config.toml
model = "class-conditioned image flow-matching model"
weight_standardization = true
optimizer = "muon"
muon_scale = "match_rms_adamw"
Rows from block 3 of a small class-conditioned image flow-matching model, named by matrix and row number. Rows with one number belong to one channel. Each number is 500 + 40 x the weight over its row's rms, rounded and kept within 0 to 999. All counts start at 0. Numbers have three digits each.
After each channel's rows are labels from the 100 images, of 14976 (inputs lightly noised), where the channel reaches its highest value: "top examples" is what is common among them. Only what is clearly more common there than usual is listed. The data: telescope images of galaxies (Galaxy Zoo DECaLS). In brackets: how many of the 100, against the usual share in percent.
# convs0: first 3x3 conv (model.mid.0.convs.0.weight, 128x128x3x3, standardized in use, each kernel summed), inputs 0-127
# convs1: second 3x3 conv (model.mid.0.convs.1.weight, 128x128x3x3, standardized in use, transposed, each kernel summed), outputs 0-127

convs0.127:525498503524524527472507502450444494478457440527457492518485506541566481505538558561501530561394519558504468480431465472453467506467530448467531520520550467518496478456460496435506449553522562510544534518457494500565522502441486537586529561540524442510475494434447515490517504542502539533447561454482476394421478504473419535492515488463500517559446480535585508491478573490444482548520
convs1.127:501518451533502578580496440503488491523527450468583506504466521416438541491470504453528420402532494476492534460501504544492615506471527473515548478486471483482511490517441572530460527537523467534466487474438502497507553543516460416464519452561515474453450476537510494489457533422548425442474528514430504519491522476487531486525508511567539512508471559503527495506573501485410568523483
top examples: roundness: cigar-shaped (41 vs 8.1); edge-on disk: yes (33 vs 5.2)

convs0.20:476372493422461482499427464547475503517506538507540496519414563465491533494486516504451495485536498446455530549534483445536503497523433537503538594567411510552523506418556574485477476531468534491511497500551513535485528441537481445472557559469518437509508513469548468459535457510488494482475498511550506474460448504480542498456434526548540487499608487497500568487549530540450520492506
convs1.20:535533502510465519557456422445535463535475487487473562501499475507516510513475503444489411470509472543448514450469500511491450537605474503486461444495549486471498566484367516557480455455436505509490549542432514472495546551539488600520526488532525531445529483430455479517500468504411478466462501481492541468472484481494475458485474508520550542430495500514490478509500524433585524594534
top examples: roundness: cigar-shaped (42 vs 8.1)

convs0.38:485492521543529455450500532477512481492487507439496448507493504493466394483498524488453565472504509496479495432425489526592550549545497521522445494489486509487523527477496486466555467514505580492477448392563519458600516470449448558537560437439468469485510475571477471500488527455507569496536535590464473466457505489468585476548490528517519501467499555512537572458481542562492512465552
convs1.38:527495412493481488512512443425441538539495554489502446487464585425544592476474535440497486601565442513514464509518570494475485447467484562513494502531423494546511568509534503493433578559491478534503566484507474451521450495492501481530485499543511481487542484484480519553534505478534415528509463453534469568512531469480431543464515458508449500525428485496507493500519549498421436458471
top examples: shape: featured or disk (60 vs 30.4); edge-on disk: no (56 vs 24.7); bulge size: none (29 vs 0.7)

convs0.79:542545501510602506536460482515479486488524507420504569542493544495494458450524396384485526482436479447492504540519526504498491502521555510545455562503507529548450527484480459490553484559466529499460505516447512419406508507512480605517480511493557529551503513541580532471527489464489479468546445579445529488523542500498499463493440451528493507492474579475455448516484497449505534445542
convs1.79:477552443457510536457570560404492501527524533509480491543493471551573533494509562547515420488565481498538507460545522500499572540523480513534501557514533587524565475518544541492459477470485430534517470454562486591481480457559519564489463517522484471470484480477477554548450511502555531584519602469546513518445504536487434428491515493476485517478498461527549495521476459550521444451489
top examples: roundness: cigar-shaped (35 vs 8.1)

convs0.25:483523487498608538481467494498528424489515546485493541600491457475483552505580537511480521445428511477487493530487427489562443496537463551471496449491536413534446490426467500489581580554510520513458505474505512471467526499496518562444492517553553531508538461493415508400511469461481535460509434476540502461522525492476557459522403506496513486489536542559485451482525532463528544493491
convs1.25:531453528533525508536460462442474522479494461496453450494538470564478445497499509503497389507527533539541490486531478582541533549508461444626524488477450554466598485475556578540514514469571454504525478557513517527482495565564528473476530482486500433526523506526475528517442531519544509518463476476504504500462465467529508497496485509523562603495580451583500538496439511517479522577476
top examples: shape: featured or disk (65 vs 30.4); edge-on disk: no (60 vs 24.7); spiral arms: yes (58 vs 18.8)

convs0.70:520517573507513479531528435555497465463549454505492488452500558469494451539469445472495500516471533462498506504513509575498472559524533549555465555473502441527532554465486504493471536492485580480468525450435445407475498503498467459390454537514529558527521477547611516447525598458420507456468473605503517451518524503422471511526491436511521494523497505507514475524489540446527498527536
convs1.70:547445480522496482457461536533449490560545457527455521525517527511494527574547557444481470462483496527474511439518482388482570548403469543485512481521491535526558526522525525487540516513493394461531512559425513512490446502522443429552574493495474449434467446484460448528505529466565422517449510480570523530513461515536476508448515524462490491494472477482471509536535438465490469534578
top examples: edge-on disk: no (70 vs 24.7); shape: featured or disk (70 vs 30.4); spiral arms: yes (56 vs 18.8)

convs0.8:503426490488486574560479534476524573557500487473481452560469571526517571520482505477534497502501461484527508519439459515442498533507446499499507511544441512516465608483506515495453446502513485549534535534577568530374542452491517540477500485476468532496574552507517511426490437508455484535549516478527529438444553511463526514523401446519494490532503497496485502504479417438474535420515
convs1.8:498576481437426466486550468451493438478422540526510471541471458424533440455503561541473468479445504448528420523544537574507449491481477579486509503451569551464468564551475453524480485489506487526511549626494471515514440526548484452527436496524498526450522476517519552514504464496491419470569471489531564515491500507531481581528525462503473545475536442481498531472460501489486449517511
top examples: roundness: cigar-shaped (36 vs 8.1); edge-on disk: yes (25 vs 5.2)

convs0.40:527481502494548591501567442523490537511510469524481474513538485473572530497470473470474526481451446495530469422528469437505515522488554507567573555557491513554507458570461421490479474497480452483446486522484540482433492444391447484465481560508450585501502522591560484530516465505497525506537481531482508462542451462439486427596473515545507459555484465480463496550468522504522518526552
convs1.40:544460576507546480496559533564504468497524481503477497498515427547465506471547432519488490456468544461405548477479505428486515512465515448474459473466553582541510537512491529485466564438469548412540451516559469437488488530416488486495478516543507522511441409481505485502525427445433561538494507516566534556464466504520515478519513550487514462512495464500490421415540479454450482452516
top examples: roundness: cigar-shaped (26 vs 8.1)

convs0.82:520535457488499435481506539513471429515526468556502483521496493530467563492561501507554530512538485462534434562487409545460541578456459474521491495519493454536499470449536537519544501508548544491514566446518497472519542511488542535473464467505438507476558511359471537447497485529503591518470523531500486508520542502414587454433488465576530473509485487535395506499519480456499472508434
convs1.82:467500550555526495489450508490480511484508446484470408547550497521463474480525527432529469516406549417566509503453516470571462498541450478564501442472487461491507453508522522437529508500610449500454524533498487457517475528461556519502528447509549473499490528489462521467462480502471564401443432469493453533469468486573466520569446519472513530531591541481544521497470493492509565519572
top examples: shape: featured or disk (63 vs 30.4); edge-on disk: no (62 vs 24.7); spiral arms: yes (46 vs 18.8)

convs0.22:502447509509467464511501487514562591484471559498451467518520515459508504532482531511434530481444516462464464522513455449511501516508503577501490545414512581509500536482474498482518477478505565507593499518543469529502620519580437481482537538479547534473499478367507480471533405487499542497431447427506474430511467528537517543487444519473531498499476509523474578453482532529569487498517
convs1.22:456546509448419444481493488448508479542553468473531469520492446483462485481462441476524498471536530501544524510553464545472402459534464475505473400502532477497503522548558528505467526482505452510448499544502533476463478471436542508445504450455545445497411528579495418459441503474493481460526536489492510509558568423561507503518508522434531568556484449519488480545486507523456577588515
top examples: roundness: cigar-shaped (32 vs 8.1)

convs0.6:496534444550540446538468601518471486515471542414479479506445541494500525498528593490520457456550522480476485546498503535517491545532423530520592467537436393479524503475496546547589532497457513470431477496558548572457459484515540483492527444546510446514554549454495523415506523553513413469551470496519486533476567509495505514466442526496504504472518493523488482486493444478448473444507
convs1.6:488538554533485458489414470489480521512454445511490479429543457448472504498484484497464532498524499496538578535485475567557428449561491508503537495504547549468501467483402556562516553535491524448442536553462458517525552509522547523461558442482615520464481473480410517504512504495526515480453478487490562478459493570510572461478447511496504550430582487488531568491546532496509527452536
top examples: roundness: cigar-shaped (28 vs 8.1)

convs0.5:503499498465497487514500535460516477463460509467560525516455496488531528533427536575492526532622506497480534545496498518422501501509473557527485458481462520478510441409519485570511504537465501496486539459498483543516576508536538536482535487511452443520480438432538544458483464581515558475503581518474510488526590537434501445512531597480481512443533452447462531470490459468543438415456
convs1.5:558535587526503494517426526493460509501507479510448478523538459513477470544542453433451563500439531528560461535527495438514387508512436453532530491471461452497398500547528453468511470518553453483453473569504548504525474479485477517547512460541567510505490455512449488474476507453488456437428445541523438434529464499561515547509469553481562550494517485541500536553545481527453550557513
top examples: shape: featured or disk (73 vs 30.4); edge-on disk: no (70 vs 24.7); bulge size: moderate (47 vs 6.6)

convs0.116:535416494502498521490562395547517538471511508508499516527492560513552567523523488493483584511533523545528497498506528447473511521537496522499527573559472458481487497404484479504505547475502519544500497525535503468480451515451455539461441570485538556510476546535489565466504435441512486379484468434468525500478498481506435540572402457558498487565476514475458523471481511518475456406553
convs1.116:569511481399496575507555552516543455526527499537473450507485508572521451453500502543534482482546474553490476517508459479504556522572606571465462528507569547481542480513544425459500489460504504497549514515497507492445496496515410521460481535518478501424502507498576528562493492525533358566562532503478525524495524558461485533515536437509482547518437476558494526501466514484496498539533
top examples: edge-on disk: no (57 vs 24.7); bar: no (39 vs 12.9)

convs0.91:506488518417504487439546445536472481533503491429471471499458496484512472480474457470532522500516490478505497547568542576396495454538546489501471464504515479482524478512532478588524511561467454454553516495538560554409448538523436516477473540509439546481514511478491539638536461510461434531544513518554514522488541521457463495528459451460511461482547489515480473500590552430458551508458
convs1.91:479437556513545510553504526399504512481550490496470486494525477467505447575565524447519508533458557455540558452524495457540437546488466597603489479501461492525520523476536448452491488543545481470520496533523447536589488490417566501512527475539507504566498467510467535482512502494546504414493457473466474462526483517561477512499485541495536545470422625547522524482454471528510532519525
top examples: edge-on disk: no (52 vs 24.7)

convs0.41:472528518504516473463543393510490479500615509484466542523559519578542463478502464526533468525461439490488448480499547448497514464523529493466393485516488497524490482497556428504526551523456500528468530553531494477458520497421502612515577539506525453538487495428446528533509454481506455551477489551504473458505460537533519516416513486568520516498518550545516540520405439506506444443479
convs1.41:514509487496456556400491560453495510486457481482560451487487510561479592543484518543456514540544458440513507513548559512502551562509470517504509563546518500532463529577490552530488529542493488501498518536516483584556475431552508610509468497437523503491404536494503549560510505566592508491493474438478553508507511499498488463508533500491474483472449458434540519529524473515566522399467
top examples: roundness: cigar-shaped (48 vs 8.1); edge-on disk: yes (39 vs 5.2)

convs0.66:544435529518516557535453413560450471543499531486555492462470556534450477485515518477493488564535477508479547505436559498443465486539515490515478501487450447530522519458528480494550522542538564506475560500431522400503518508442508535516527497439524519566458531424531538491535532440465509507474552606510458502495483504472477427530448439496475529528465574514480545553445506395474497514545
convs1.66:465564429452445527510543569467495471451518499526513458495541502509492564511450519489528586530533494540508500442544500498491618504510516573495574468557538479507595465520491476502476509543508446513510489399527483590503470477551486489514503501482453454519512512462489584517450520564613441460557504464473470468527492472468552470440505469451458461462494445458530527514505494540500487463459
top examples: roundness: cigar-shaped (38 vs 8.1); edge-on disk: yes (27 vs 5.2)