From a checkpoint of a small class-conditioned image flow-matching model.
Model: 2.27M parameters, activation silu.
Data: trained on telescope images of galaxies (Galaxy Zoo DECaLS), 22083 training examples, 66.1 epochs.
Rows from block 5 of a small class-conditioned image flow-matching model, named by matrix and row number. Rows with one number belong to one channel. Each number is 500 + 40 x the weight over its row's rms, rounded and kept within 0 to 999. All counts start at 0. Numbers have three digits each.
After each channel's rows are labels from the 100 images, of 14976 (inputs lightly noised), where the channel reaches its highest value: "top examples" is what is common among them. Only what is clearly more common there than usual is listed. The data: telescope images of galaxies (Galaxy Zoo DECaLS).
# convs0: first 3x3 conv (model.mid.2.convs.0.weight, 128x128x3x3, standardized in use, each kernel summed), inputs 0-63
# convs1: second 3x3 conv (model.mid.2.convs.1.weight, 128x128x3x3, standardized in use, transposed, each kernel summed), outputs 0-63

convs0.15:481499492492493441473439532494432484579461562485525506547497414518523513631486515555486517534573600517503488439472535449377477483511437474505499488562508503477460499486545565532494540488468510
convs1.15:500470548477520576508450561446473539550531453499482458502518514522414551584498442468475511533594524473448433520435539505524471489502523512500577474422455540539577515585548486448489504507414460
top examples: shape: featured or disk

convs0.36:521546435501625505541528463431491525486455502479576548506467513526499493477498497518470486484515497494464471529487532470491526497501510538496493520500559586512451479443488456543481500425440404
convs1.36:508547486513501475483509467411543461542491566541572453516513501547536573538574506435481480513487525433422570491529457523568467554563464466535532533452517480479540535548486464485454470450519485
top examples: roundness: cigar-shaped

convs0.77:540561482502563542546534493456455538505456550510483540531485507476527545510514429478460527454586459491534463485487464482536514501515563557506527530537490510493531437487480476510420476478460426
convs1.77:483437491548474473489473475568596515448546513488467513494465540501510459502518532481513448494454505493492547487451500445492577485563490447484484565577576522519474554484496516499465512422504562
top examples: bulge size: small

convs0.50:568520494473533500489576462542563533484520575495502478456502441493496404529466433484482503489444509486450554521482460491501565553538527509460525541449478452565500472564503459518586481523506498
convs1.50:430474467509458400480473479484542484533547434504446565468465528491484516453513522536486479505505466597509518463500515557481460503402482483518499402532509549469496522445503547489528484452540550
top examples: roundness: round

convs0.20:471475428509488526521519483535381544467516523494402532492513510502516534493510513535511528477536449552530445510520453510536506503486452537529491600533576547424520488504527475507447499520466463
convs1.20:534466554478441520549442461537543521533510545517535425537470502494506542513450513483512494475459522483434541620474575468487493517597459421428508456539470491510489603512483493505546519414532529
top examples: edge-on disk: yes

convs0.120:474464489477535487510519513472462595493495511530537473528476535507530581539501501516539516466505492476465470489493600526489410506524574493416537478508477477541525539531552505581448570507451488
convs1.120:497452507529484441595485470576495458516485564498454542490498477484536498478491487542488497553487504616530518478492414502512592431460489473461472591484437472486605480464520479519496502528434498
top examples: bulge size: small

convs0.57:468569502475488461435535419499451459495532466490543491548479514497523559412477489544465474517573521475509509442490469491534452502469530471506501466583554519564514486579452531527448471434476513
convs1.57:511515575468488476519418515517471569509487484547507473494499473542488472538504500480539535494526529599403498481481622499497468513570515513466484470525488547517558578499513511454529479590475545
top examples: roundness: cigar-shaped; edge-on disk: yes

convs0.1:455460478498439422441413498479452493459466513502499515491624525511523470465503544473564443499397554473521476551437501493424466515552389494566533500533521519513522494528506479545534533500509493
convs1.1:548462468458466578611524480517508444507533490513547459567430496441502558484443521548516502490552448497496514525502472479453510437550535485404463510510539478490461518466485463522434478483463527
top examples: edge-on disk: no

convs0.123:495469460464592519495585528514502503528520477403506472527486535500574465505468452493477484465487456481513514455422530461509521515508525452492547517469467500540522501548493469476465557522447444
convs1.123:460442546517525508449485530511505459496476519576445506505547522502505551480615525485561528467535527533552456523528530526523563511460488561538520537485577475486553487537524503549619587508535483
top examples: shape: featured or disk; edge-on disk: no; bulge size: small

convs0.30:489521478495466441473486505433499505504471524456483517470536527478528430496533526512506494525502469511477481577514488528469467503545485572511500514478478456473545478489520443529530509477472560
convs1.30:524495450484532542577507433538455465523485453505565483533459476440518583522515514523475550516533492498486512519535573499511477572490539516484493423463488520498499535463474496523520531634533538
top examples: bulge size: small

convs0.127:443427609570439544486432511485441547515487560516457525468541543528527531532466499520518507539487514533566451496482528536505398451473438490555507501517463477482477510456497522477508483464456553
convs1.127:557537461430481595532514470537514473447469504500573450522453481448500531509470541538506529521564477449485518555588491497451465508515530536431462494508511507477437500481470485563480501461539536
top examples: shape: featured or disk; edge-on disk: no; spiral arms: yes

convs0.110:575546512544510493469520552489512528407499487490500468509513523502490567536478508482513509524385475466496481503418463533489431504485514489533430521530445483484483499566490541480512463440503431
convs1.110:543499478490531513530485454525445539562479396511535467537486533494470527551517502515475540477528488543483521546500517482492463508480512475468531424467432563514512572474533506484500503588473543
top examples: spiral arms: yes

convs0.48:548496495500535493466643490488520489487556501468536472489496432524549513441546453482451518495518470492456482497559496439528477502479553560446466521457596432525530563470479533496519493509488447
convs1.48:566529505528485611516532512521402469441393378533491511521511481517504529509411478528514544538550460533474487484527474505433535517541571510539529458476528488492524461492480490540524538556511482
top examples: edge-on disk: no; shape: featured or disk; bulge size: small

convs0.44:453501457475600514563525523483542524551516580564503487554459517520477392525503477493525482452488497484485448459541543515530522547485560538491492517517477455567481460449516484521515458491507447
convs1.44:517502385436484490505509522510536572552461590511498469519466581495576480510504490482476421480562488478534468464438537586494562489515493470469483537511518538506503519478513520471443524485488487
top examples: roundness: round

convs0.107:462417401449527547472476496495534521468453596493526491520465485474480509537451508489501536495508472505491506515504506475353534499501463567475485436514516532493481559466533505477509461529484598
convs1.107:583594522493478535524517524413467513527511555437546383451509426532494502528525485463494559532514529403462487516553439449539426460543484555505506509438539518502506452517496496488437513486523473
top examples: roundness: cigar-shaped

convs0.74:438456570492482409486423531520539516545495579488538559593540458533551492486487499514470482503536513438483499551484491466476426418518393438495507558469492509486434515506535529520450437464467529
convs1.74:555503472476430574544539434563541482487546504537557488540477540454513548493458544527531538554539471563499552579519572521463511502487548478439432520567532471481463553468459456553518532513554586
top examples: bulge size: moderate

convs0.101:523452536460486487499466508511465524501567487531513518507483494548517475505440476522454544482533474531400525511546486510497424540510536520460552559482574512467496537500504513529481477454442490
convs1.101:593526497518534593506536504523445462487432362522517464446518505502448528463468501477518543567482494479546526554551514519541494531493535551509542423451441411506532477479469443516545577587518484
top examples: edge-on disk: no; spiral arms: yes; bulge size: small

convs0.69:567525538502532464530532463475607436518528446477508489483479439490478555445516416498489516519507481523632518518512473550477541501505568556524505485519579504448507439491517476541611470509522441
convs1.69:420478507439454463427484510543528604577509554560526484497478500479485500466509506527545487480504483476506457509456516515520535485583444498455476540566482540537470518484554540462470499489561504
top examples: edge-on disk: yes

convs0.75:537491465430576438475488499543442563532529458493515498512391546497486492511617440494512505504495494499516499556474484464507501466542461450483481585521477529499526471449565516435493471501489504
convs1.75:520504538549525565523490441557428479433507464484500490468538511461490499548497527478527527534488523524442523470502509467496453562478520570504462435520505522518521580483475499540547557675538504
top examples: bar: no

convs0.42:506569430521473513512468524510475490490517455465528507473500489511510524494509536520495491541452542483531486542493432494454520467503533495512429477510458496485506474396538546533455481473561517
convs1.42:530459460570533551535532409554461475400523450491465532513491526415526466477538541496506518494534487600516528514510547506500520518513533508543459446492574483491491537467475492549630566589488522
top examples: roundness: cigar-shaped; edge-on disk: yes

convs0.18:576500452494506486563501457505511518504471475469541404561478419493501482460486502534450569493536497476486503513550576520485408489531527518461476431497504479506505509431519468586503507529497464
convs1.18:588464429507496527509601454516461470442489456486440565496516575522526582456514507483497534546469507521537483480537475499527601468438525556496480481496493454491480445477483473496548557455497530
top examples: shape: star or artifact

convs0.96:529494366499545532549543454516525517527529482469459427461455459471547446475505496483495556508562463534485491516567452475518501482486627502454500499450497460505488514474452473548499522543515448
convs1.96:492474383554486466506560471504536482467542443487476581470463548467489479469479546545453520479510497475503542498561513531518510560488514469528447477495494431509461435418486513510534536508519549
top examples: spiral arms: yes

convs0.17:531461519478519506578510525532477546528470573530529425496505472493518466475442493529446518494550473444445482557538551513433495484556577472484486543535560475510504434543535443491500486466538532
convs1.17:494426461438464483487472394562495455517501516557482458571467479456503543468504517481501442426400475532544528495457591508516544485535495482427431528542499506508499552453458504531494578494522537
top examples: shape: featured or disk