Rows from block 5 of a small class-conditioned image flow-matching model, named by matrix and row number. Rows with one number belong to one channel. Each number is 128 + 24 x the weight over its row's rms, rounded and kept within 0 to 255. All counts start at 0. Numbers have three digits each.
After each channel's rows are labels from the 100 images, of 14976 (inputs lightly noised), where the channel reaches its highest value: "colour at peak" is the nearest of a few named colours to the mean colour under the peak; "strongest on" is what is common among them. Only what is clearly more common there than usual is listed. The data: telescope images of galaxies (Galaxy Zoo DECaLS). In brackets: how many of the 100.
# convs0: first 3x3 conv (model.mid.2.convs.0.weight, 128x128x3x3, standardized in use, each kernel summed), inputs 64-127
# convs1: second 3x3 conv (model.mid.2.convs.1.weight, 128x128x3x3, standardized in use, transposed, each kernel summed), outputs 64-127

convs0.27:146158151154150122100113073107118082111136153141108116121117113135108062141131115109112098163119128109137129161055121143162145151133156140164127165174169164105166083140093136153124135088117140
convs1.27:189153136135084094128124126114151169132132090136131094106089127139170147089131110158110174082166161112111100106177119151105135086122113130128115141145125099145086109138117087130127087142142109
colour at peak: grey (92)
strongest on: bulge size: moderate (26)

convs0.21:144148128170157136133126033133120088104111164133129107110131076122147118167145150119125138160157141144175121137113121151157108122108087175104136136142158131095166160117119131106127138084169120
convs1.21:136133133110106156165145144133163090124141131126136079128104095119158173136152117111106110121161173102102132085107143116115145142130162121123122151100127094127084168123143123121145088153120092
colour at peak: grey (76)
strongest on: spiral arms: yes (39)

convs0.89:137129153113147173156108105097146115139108163127127119133156129122121079149114097111152153133143118166117153153058115120162088146126151092161132097141114179120136131131126091081142128094060107
convs1.89:129150125182100102120146120028130104095121112113135106100109106083125162141138115170119110113117133139112127140143112120107168112137118141130133152137144096123102135144131126127119071132160124
colour at peak: grey (77)
strongest on: roundness: cigar-shaped (33)

convs0.66:099113152129123146111135143123142100116111119109139150152132141148112113128087159134074119118095121150091114186116091143158071107143130107143146135134151108148156170142115066101153110129136076
convs1.66:091149104130122096172099083116147088157100150122128146100119089086129170100130108154141111132118153111119092076135134148125064134132130128127139143132098098114123123118123156117139106121079128
colour at peak: brown (38)
strongest on: edge-on disk: yes (36); roundness: cigar-shaped (36)

convs0.75:141153115114125117098132181092118137146113098151137183150111127159100103164136142104128121116130063115093147098132120111109081120177119140103165145132136130136145109154114125137159147085160137
convs1.75:109121112118106167136136130100090109153119145125124103155159125116159133091130133133125122099080138112111143149109152105135175195139145119178129129108168127119118137157154139145118094141146151
colour at peak: grey (85)
strongest on: bar: no (32)

convs0.93:136134151083129149173155086112165069146097117129118110147137114105161114102143123130135169134112131130144171140130104137139072142170083157110117086108119132138129138138097121105121110123116082
convs1.93:152144114143123116163160141111151142125147142123155133120164090080115147136153133123108099119107180134122138140133071140136150136114175122163158156124153095139131174106136132114171102120100145
colour at peak: pink (60); grey (34)
strongest on: edge-on disk: no (54); spiral arms: yes (45)

convs0.125:113093108118102103103157149147095159098164124130148174100135124118162137132161098121112110132166156100112145104141102102113130138121161107155143137123103142148102140146121136174140080136107155
convs1.125:101148129094144103122138165114115091118116162085087120139161135109083122114127147108140121226147072136151101131086100128135118106096101128120092144115143129113154138084117136100102137133162123
colour at peak: brown (38)
strongest on: bulge size: small (34)

convs0.99:106142144064133132165099109105108141126124153113135158119145129111098140147118126127122101148126170166188094140116125126095183109099150115134099152147142144123103054119098126153142123118092142
convs1.99:102145118159108120139158159125132184127155147071105111090095135087117128105143154118117111139169108102092176159115159122097168131129114122147088151125115129142121147164103157122104115128154108
colour at peak: grey (92)
strongest on: roundness: round (58)

convs0.111:100133148140113137137142124099123128142120133098130146089110159139123120155145101126157175157090079106101171123115129155111128140115093082151117128116110123100080150128124151168179139096147108
convs1.111:140149106147101090140131130144143145077144155126129142133097071116159134053096123131102129112159135119116131081171136135091171111117137140162127152161134128113128129137130137112142106153167135
colour at peak: grey (60); pink (37)
strongest on: bulge size: moderate (26)

convs0.38:138162151141108114099139100088125104125091154125119092151108122141202144138112076113129128121108138103082131130115136142137146149149198101113141120107106109142140128136094145107108142132115104
convs1.38:173128129127125109149127117163147143170121102152141151137158120114132150087119119137147184075112196104139094094135135168122117137141142145141103123108132129115129130159104119152120111098090124
colour at peak: grey (26)
strongest on: shape: featured or disk (70); edge-on disk: no (65); bulge size: none (38)

convs0.83:122105133116143138131144133135134146099066107128144141091152114116135093070165121175094166139111143091144122104138124157126133131146105128177110194123134121111148102124126158118149134166146137
convs1.83:161117134128133114120136147149092123136139178114128108125124106107144140072108158127124106141154129116114157134121103128125138156109150106134107155121135138123136142136142147138104104107122130
colour at peak: grey (82)
strongest on: roundness: cigar-shaped (26)

convs0.118:139128123134111125080126156112130105125134129179145101136136118140154083141098092093130093176124096177097156155125113145146095127105174122130141122149131116163169063148158148132109119113133093
convs1.118:128136139095110139145150111093138095134130117112139149159148056162150147174137124168125158094081127129111074109128084116139130136102117152149129154118106079162120134142112104133132118109140163
colour at peak: grey (63); brown (37)
strongest on: roundness: cigar-shaped (35); edge-on disk: yes (26)

convs0.102:146117125113138124126106102100122120154096133125120134137111160174115126193104086152146120144102116141143100089136132163112118118128070136142147147133125138117125083147083122118161156116079121
convs1.102:131111104148142161129092157121117139100115167153103107105125128140138107117137161135122136112136121154127175118105125142129146192135154115099142117145173171138129103177155145124121130120130108
colour at peak: brown (39)
strongest on: roundness: round (41)

convs0.97:135073112094126143148106139132122139194104147108153143113162126110173127152158086117114074129144125143097156111095091122129129091120129115170114101146137123129130143161162136157122104140106131
convs1.97:188106174135111091120109164136133168130145101167102134153082162124152141048128149123143135093157112099135128111167117166093119087139144117117110128148132143136121108135112099142134118153124139
colour at peak: brown (36)
strongest on: roundness: cigar-shaped (37); edge-on disk: yes (26)

convs0.6:143109146146142111146166097151121098113143097146162066132101107108080168123137156122158144124128144133151178127190168141115043144130081115118123153110137140105131104135151143136139095121172088
convs1.6:164134146114090110132133136086161179133145100132134088128074136151149138134143135144127120113177147118108133134161147133107142112146088105106113121159133091187098126139123116123142108152105114
colour at peak: brown (62); grey (31)
strongest on: roundness: cigar-shaped (30)

convs0.34:100119125143167160123147086094116125146130133144122124179142124136115149109132136107100130120120144108091141122071131083144121115123120157196107123143165134126150162136080116148115121163156090
convs1.34:103165191146123149146137132130145091129139150137143059134084113135144149136142130129116054153167158119110173085118103102142139118106137112121110136114113103145118152097158112135149120128114106
colour at peak: grey (82)
strongest on: shape: featured or disk (62); edge-on disk: no (58); spiral arms: yes (49)

convs0.123:121157122157106104125153176152100147121112151123155171156154125110171159146162167081096129106161133133119092143129110109167106126126137193150138149087135093122136160080099107128107120118155102
convs1.123:084109132110133192142134141064151110122129142126134081149113136142123137137149118164111066165110128121138165122108084158129129151123139100142125123120127157125144158127140153111150125129111143
colour at peak: grey (68)
strongest on: shape: featured or disk (67); edge-on disk: no (65); bulge size: small (35)

convs0.72:160124174132128134084110163118169112135136102108108129116137142132108094123093149120158105126122089147138148140132097149107112142158116112128156122147109119110160134115138155120104165127129070
convs1.72:094145128128117162171152121122153100094145169136152173186165121182134138164104073115100117137117137137111114087112083100119146109098131108155143131132136092170134151120138137118149118147110153
colour at peak: grey (59); pink (25)
strongest on: edge-on disk: no (59); spiral arms: yes (52); bulge size: small (32)

convs0.12:127166148167159138096110142103097148140123156126107124130152143136045088118135156089124106124109127178095176152111122093139111132147125168127132107143125141125168110169131123105130158121157126
convs1.12:159138123101086169119150109156120098186136086174132133133108101162146118168149126089127130086120107109116114118153176101126136129136115138109145121122117078168096140130149121127140114144140115
colour at peak: brown (57)
strongest on: edge-on disk: no (59); spiral arms: yes (52); bulge size: small (36)

convs0.15:121159145148165110149162156119119116101118122114098114136149099106115131132135109095108166136137139161113139137156138161125135091130103119142118121108134113149123179120090116128117136074085120
convs1.15:145160124134094106124137099144124127120158142109149114101087093129144154088122132135094094105126121099112135148146114107110155136133147130116159162115141095139114139157141157130161092135128101
colour at peak: grey (75)
strongest on: shape: featured or disk (66)

convs0.73:128112141143131146127107115129162130102133136103142139125135147133071053124118102133144135130154103149087160164076115107110110100177150072142147138141112128124123154124146119097090127099131145
convs1.73:117101132134102123151117166077128148087125149157162175174139139146166100145123122123103132087156137132118166082144042141096150100136094129114116092133139119151122134087114126137149118130130153
colour at peak: brown (54)
strongest on: spiral arms: yes (39); bulge size: small (28)

convs0.120:133087104112129136127116109116093128127125120162120121132126114125101061146107117085095100119109153146181172120117155115122144137145126078160144101111160131122122113107167113146187106086137098
convs1.120:095130122083133138123141124126137120113103134106108076110160126132107123095141126134112152156133121141129098111073172116130101167097167148103096153124122094148136123120139090138115137135160160
colour at peak: grey (53)
strongest on: bulge size: small (26)

convs0.50:150153113177118081134115084119097115119129102157162094153124119128198184143088125089106100119149181136125102110145145138141105133121131159155152132124114111129118133101102118139102121120112129
convs1.50:149118157164158113112090127191125163129107146101119117076108126139086079073092087113142119145119137145148155150110129140157126159124132090138117139153132159131159121150124136130108147109137134
colour at peak: grey (56); brown (36)
strongest on: roundness: round (44)

convs0.100:111168135093120145166162109117136144112143127108156145106113125137144140149140113119130131140132121114151131099146104132069168120085100105117117133131114157140109125106131146110150118125078141
convs1.100:157116114147133081082129131128106145128127156066138088108124100116112126072096134163112097161104113106106127151140120109118161150107148149161106156135131119096149130144144124137122113121157136
colour at peak: pink (41); grey (35)
strongest on: roundness: round (41)

convs0.80:129125115121170162143094090140156140136141143120142094149139164140131163179134138104149168146160178130097121125135148126126129114126065113109143137109141143116152069117126093105166137122107138
convs1.80:121108092160147109097134152078130110131132133120101112098156111109114127176142132159135114159094122158151131157114105154126140130126156121134169125150113149106142124143159144122124131124110154
colour at peak: brown (65); grey (26)
strongest on: roundness: cigar-shaped (38); edge-on disk: yes (30)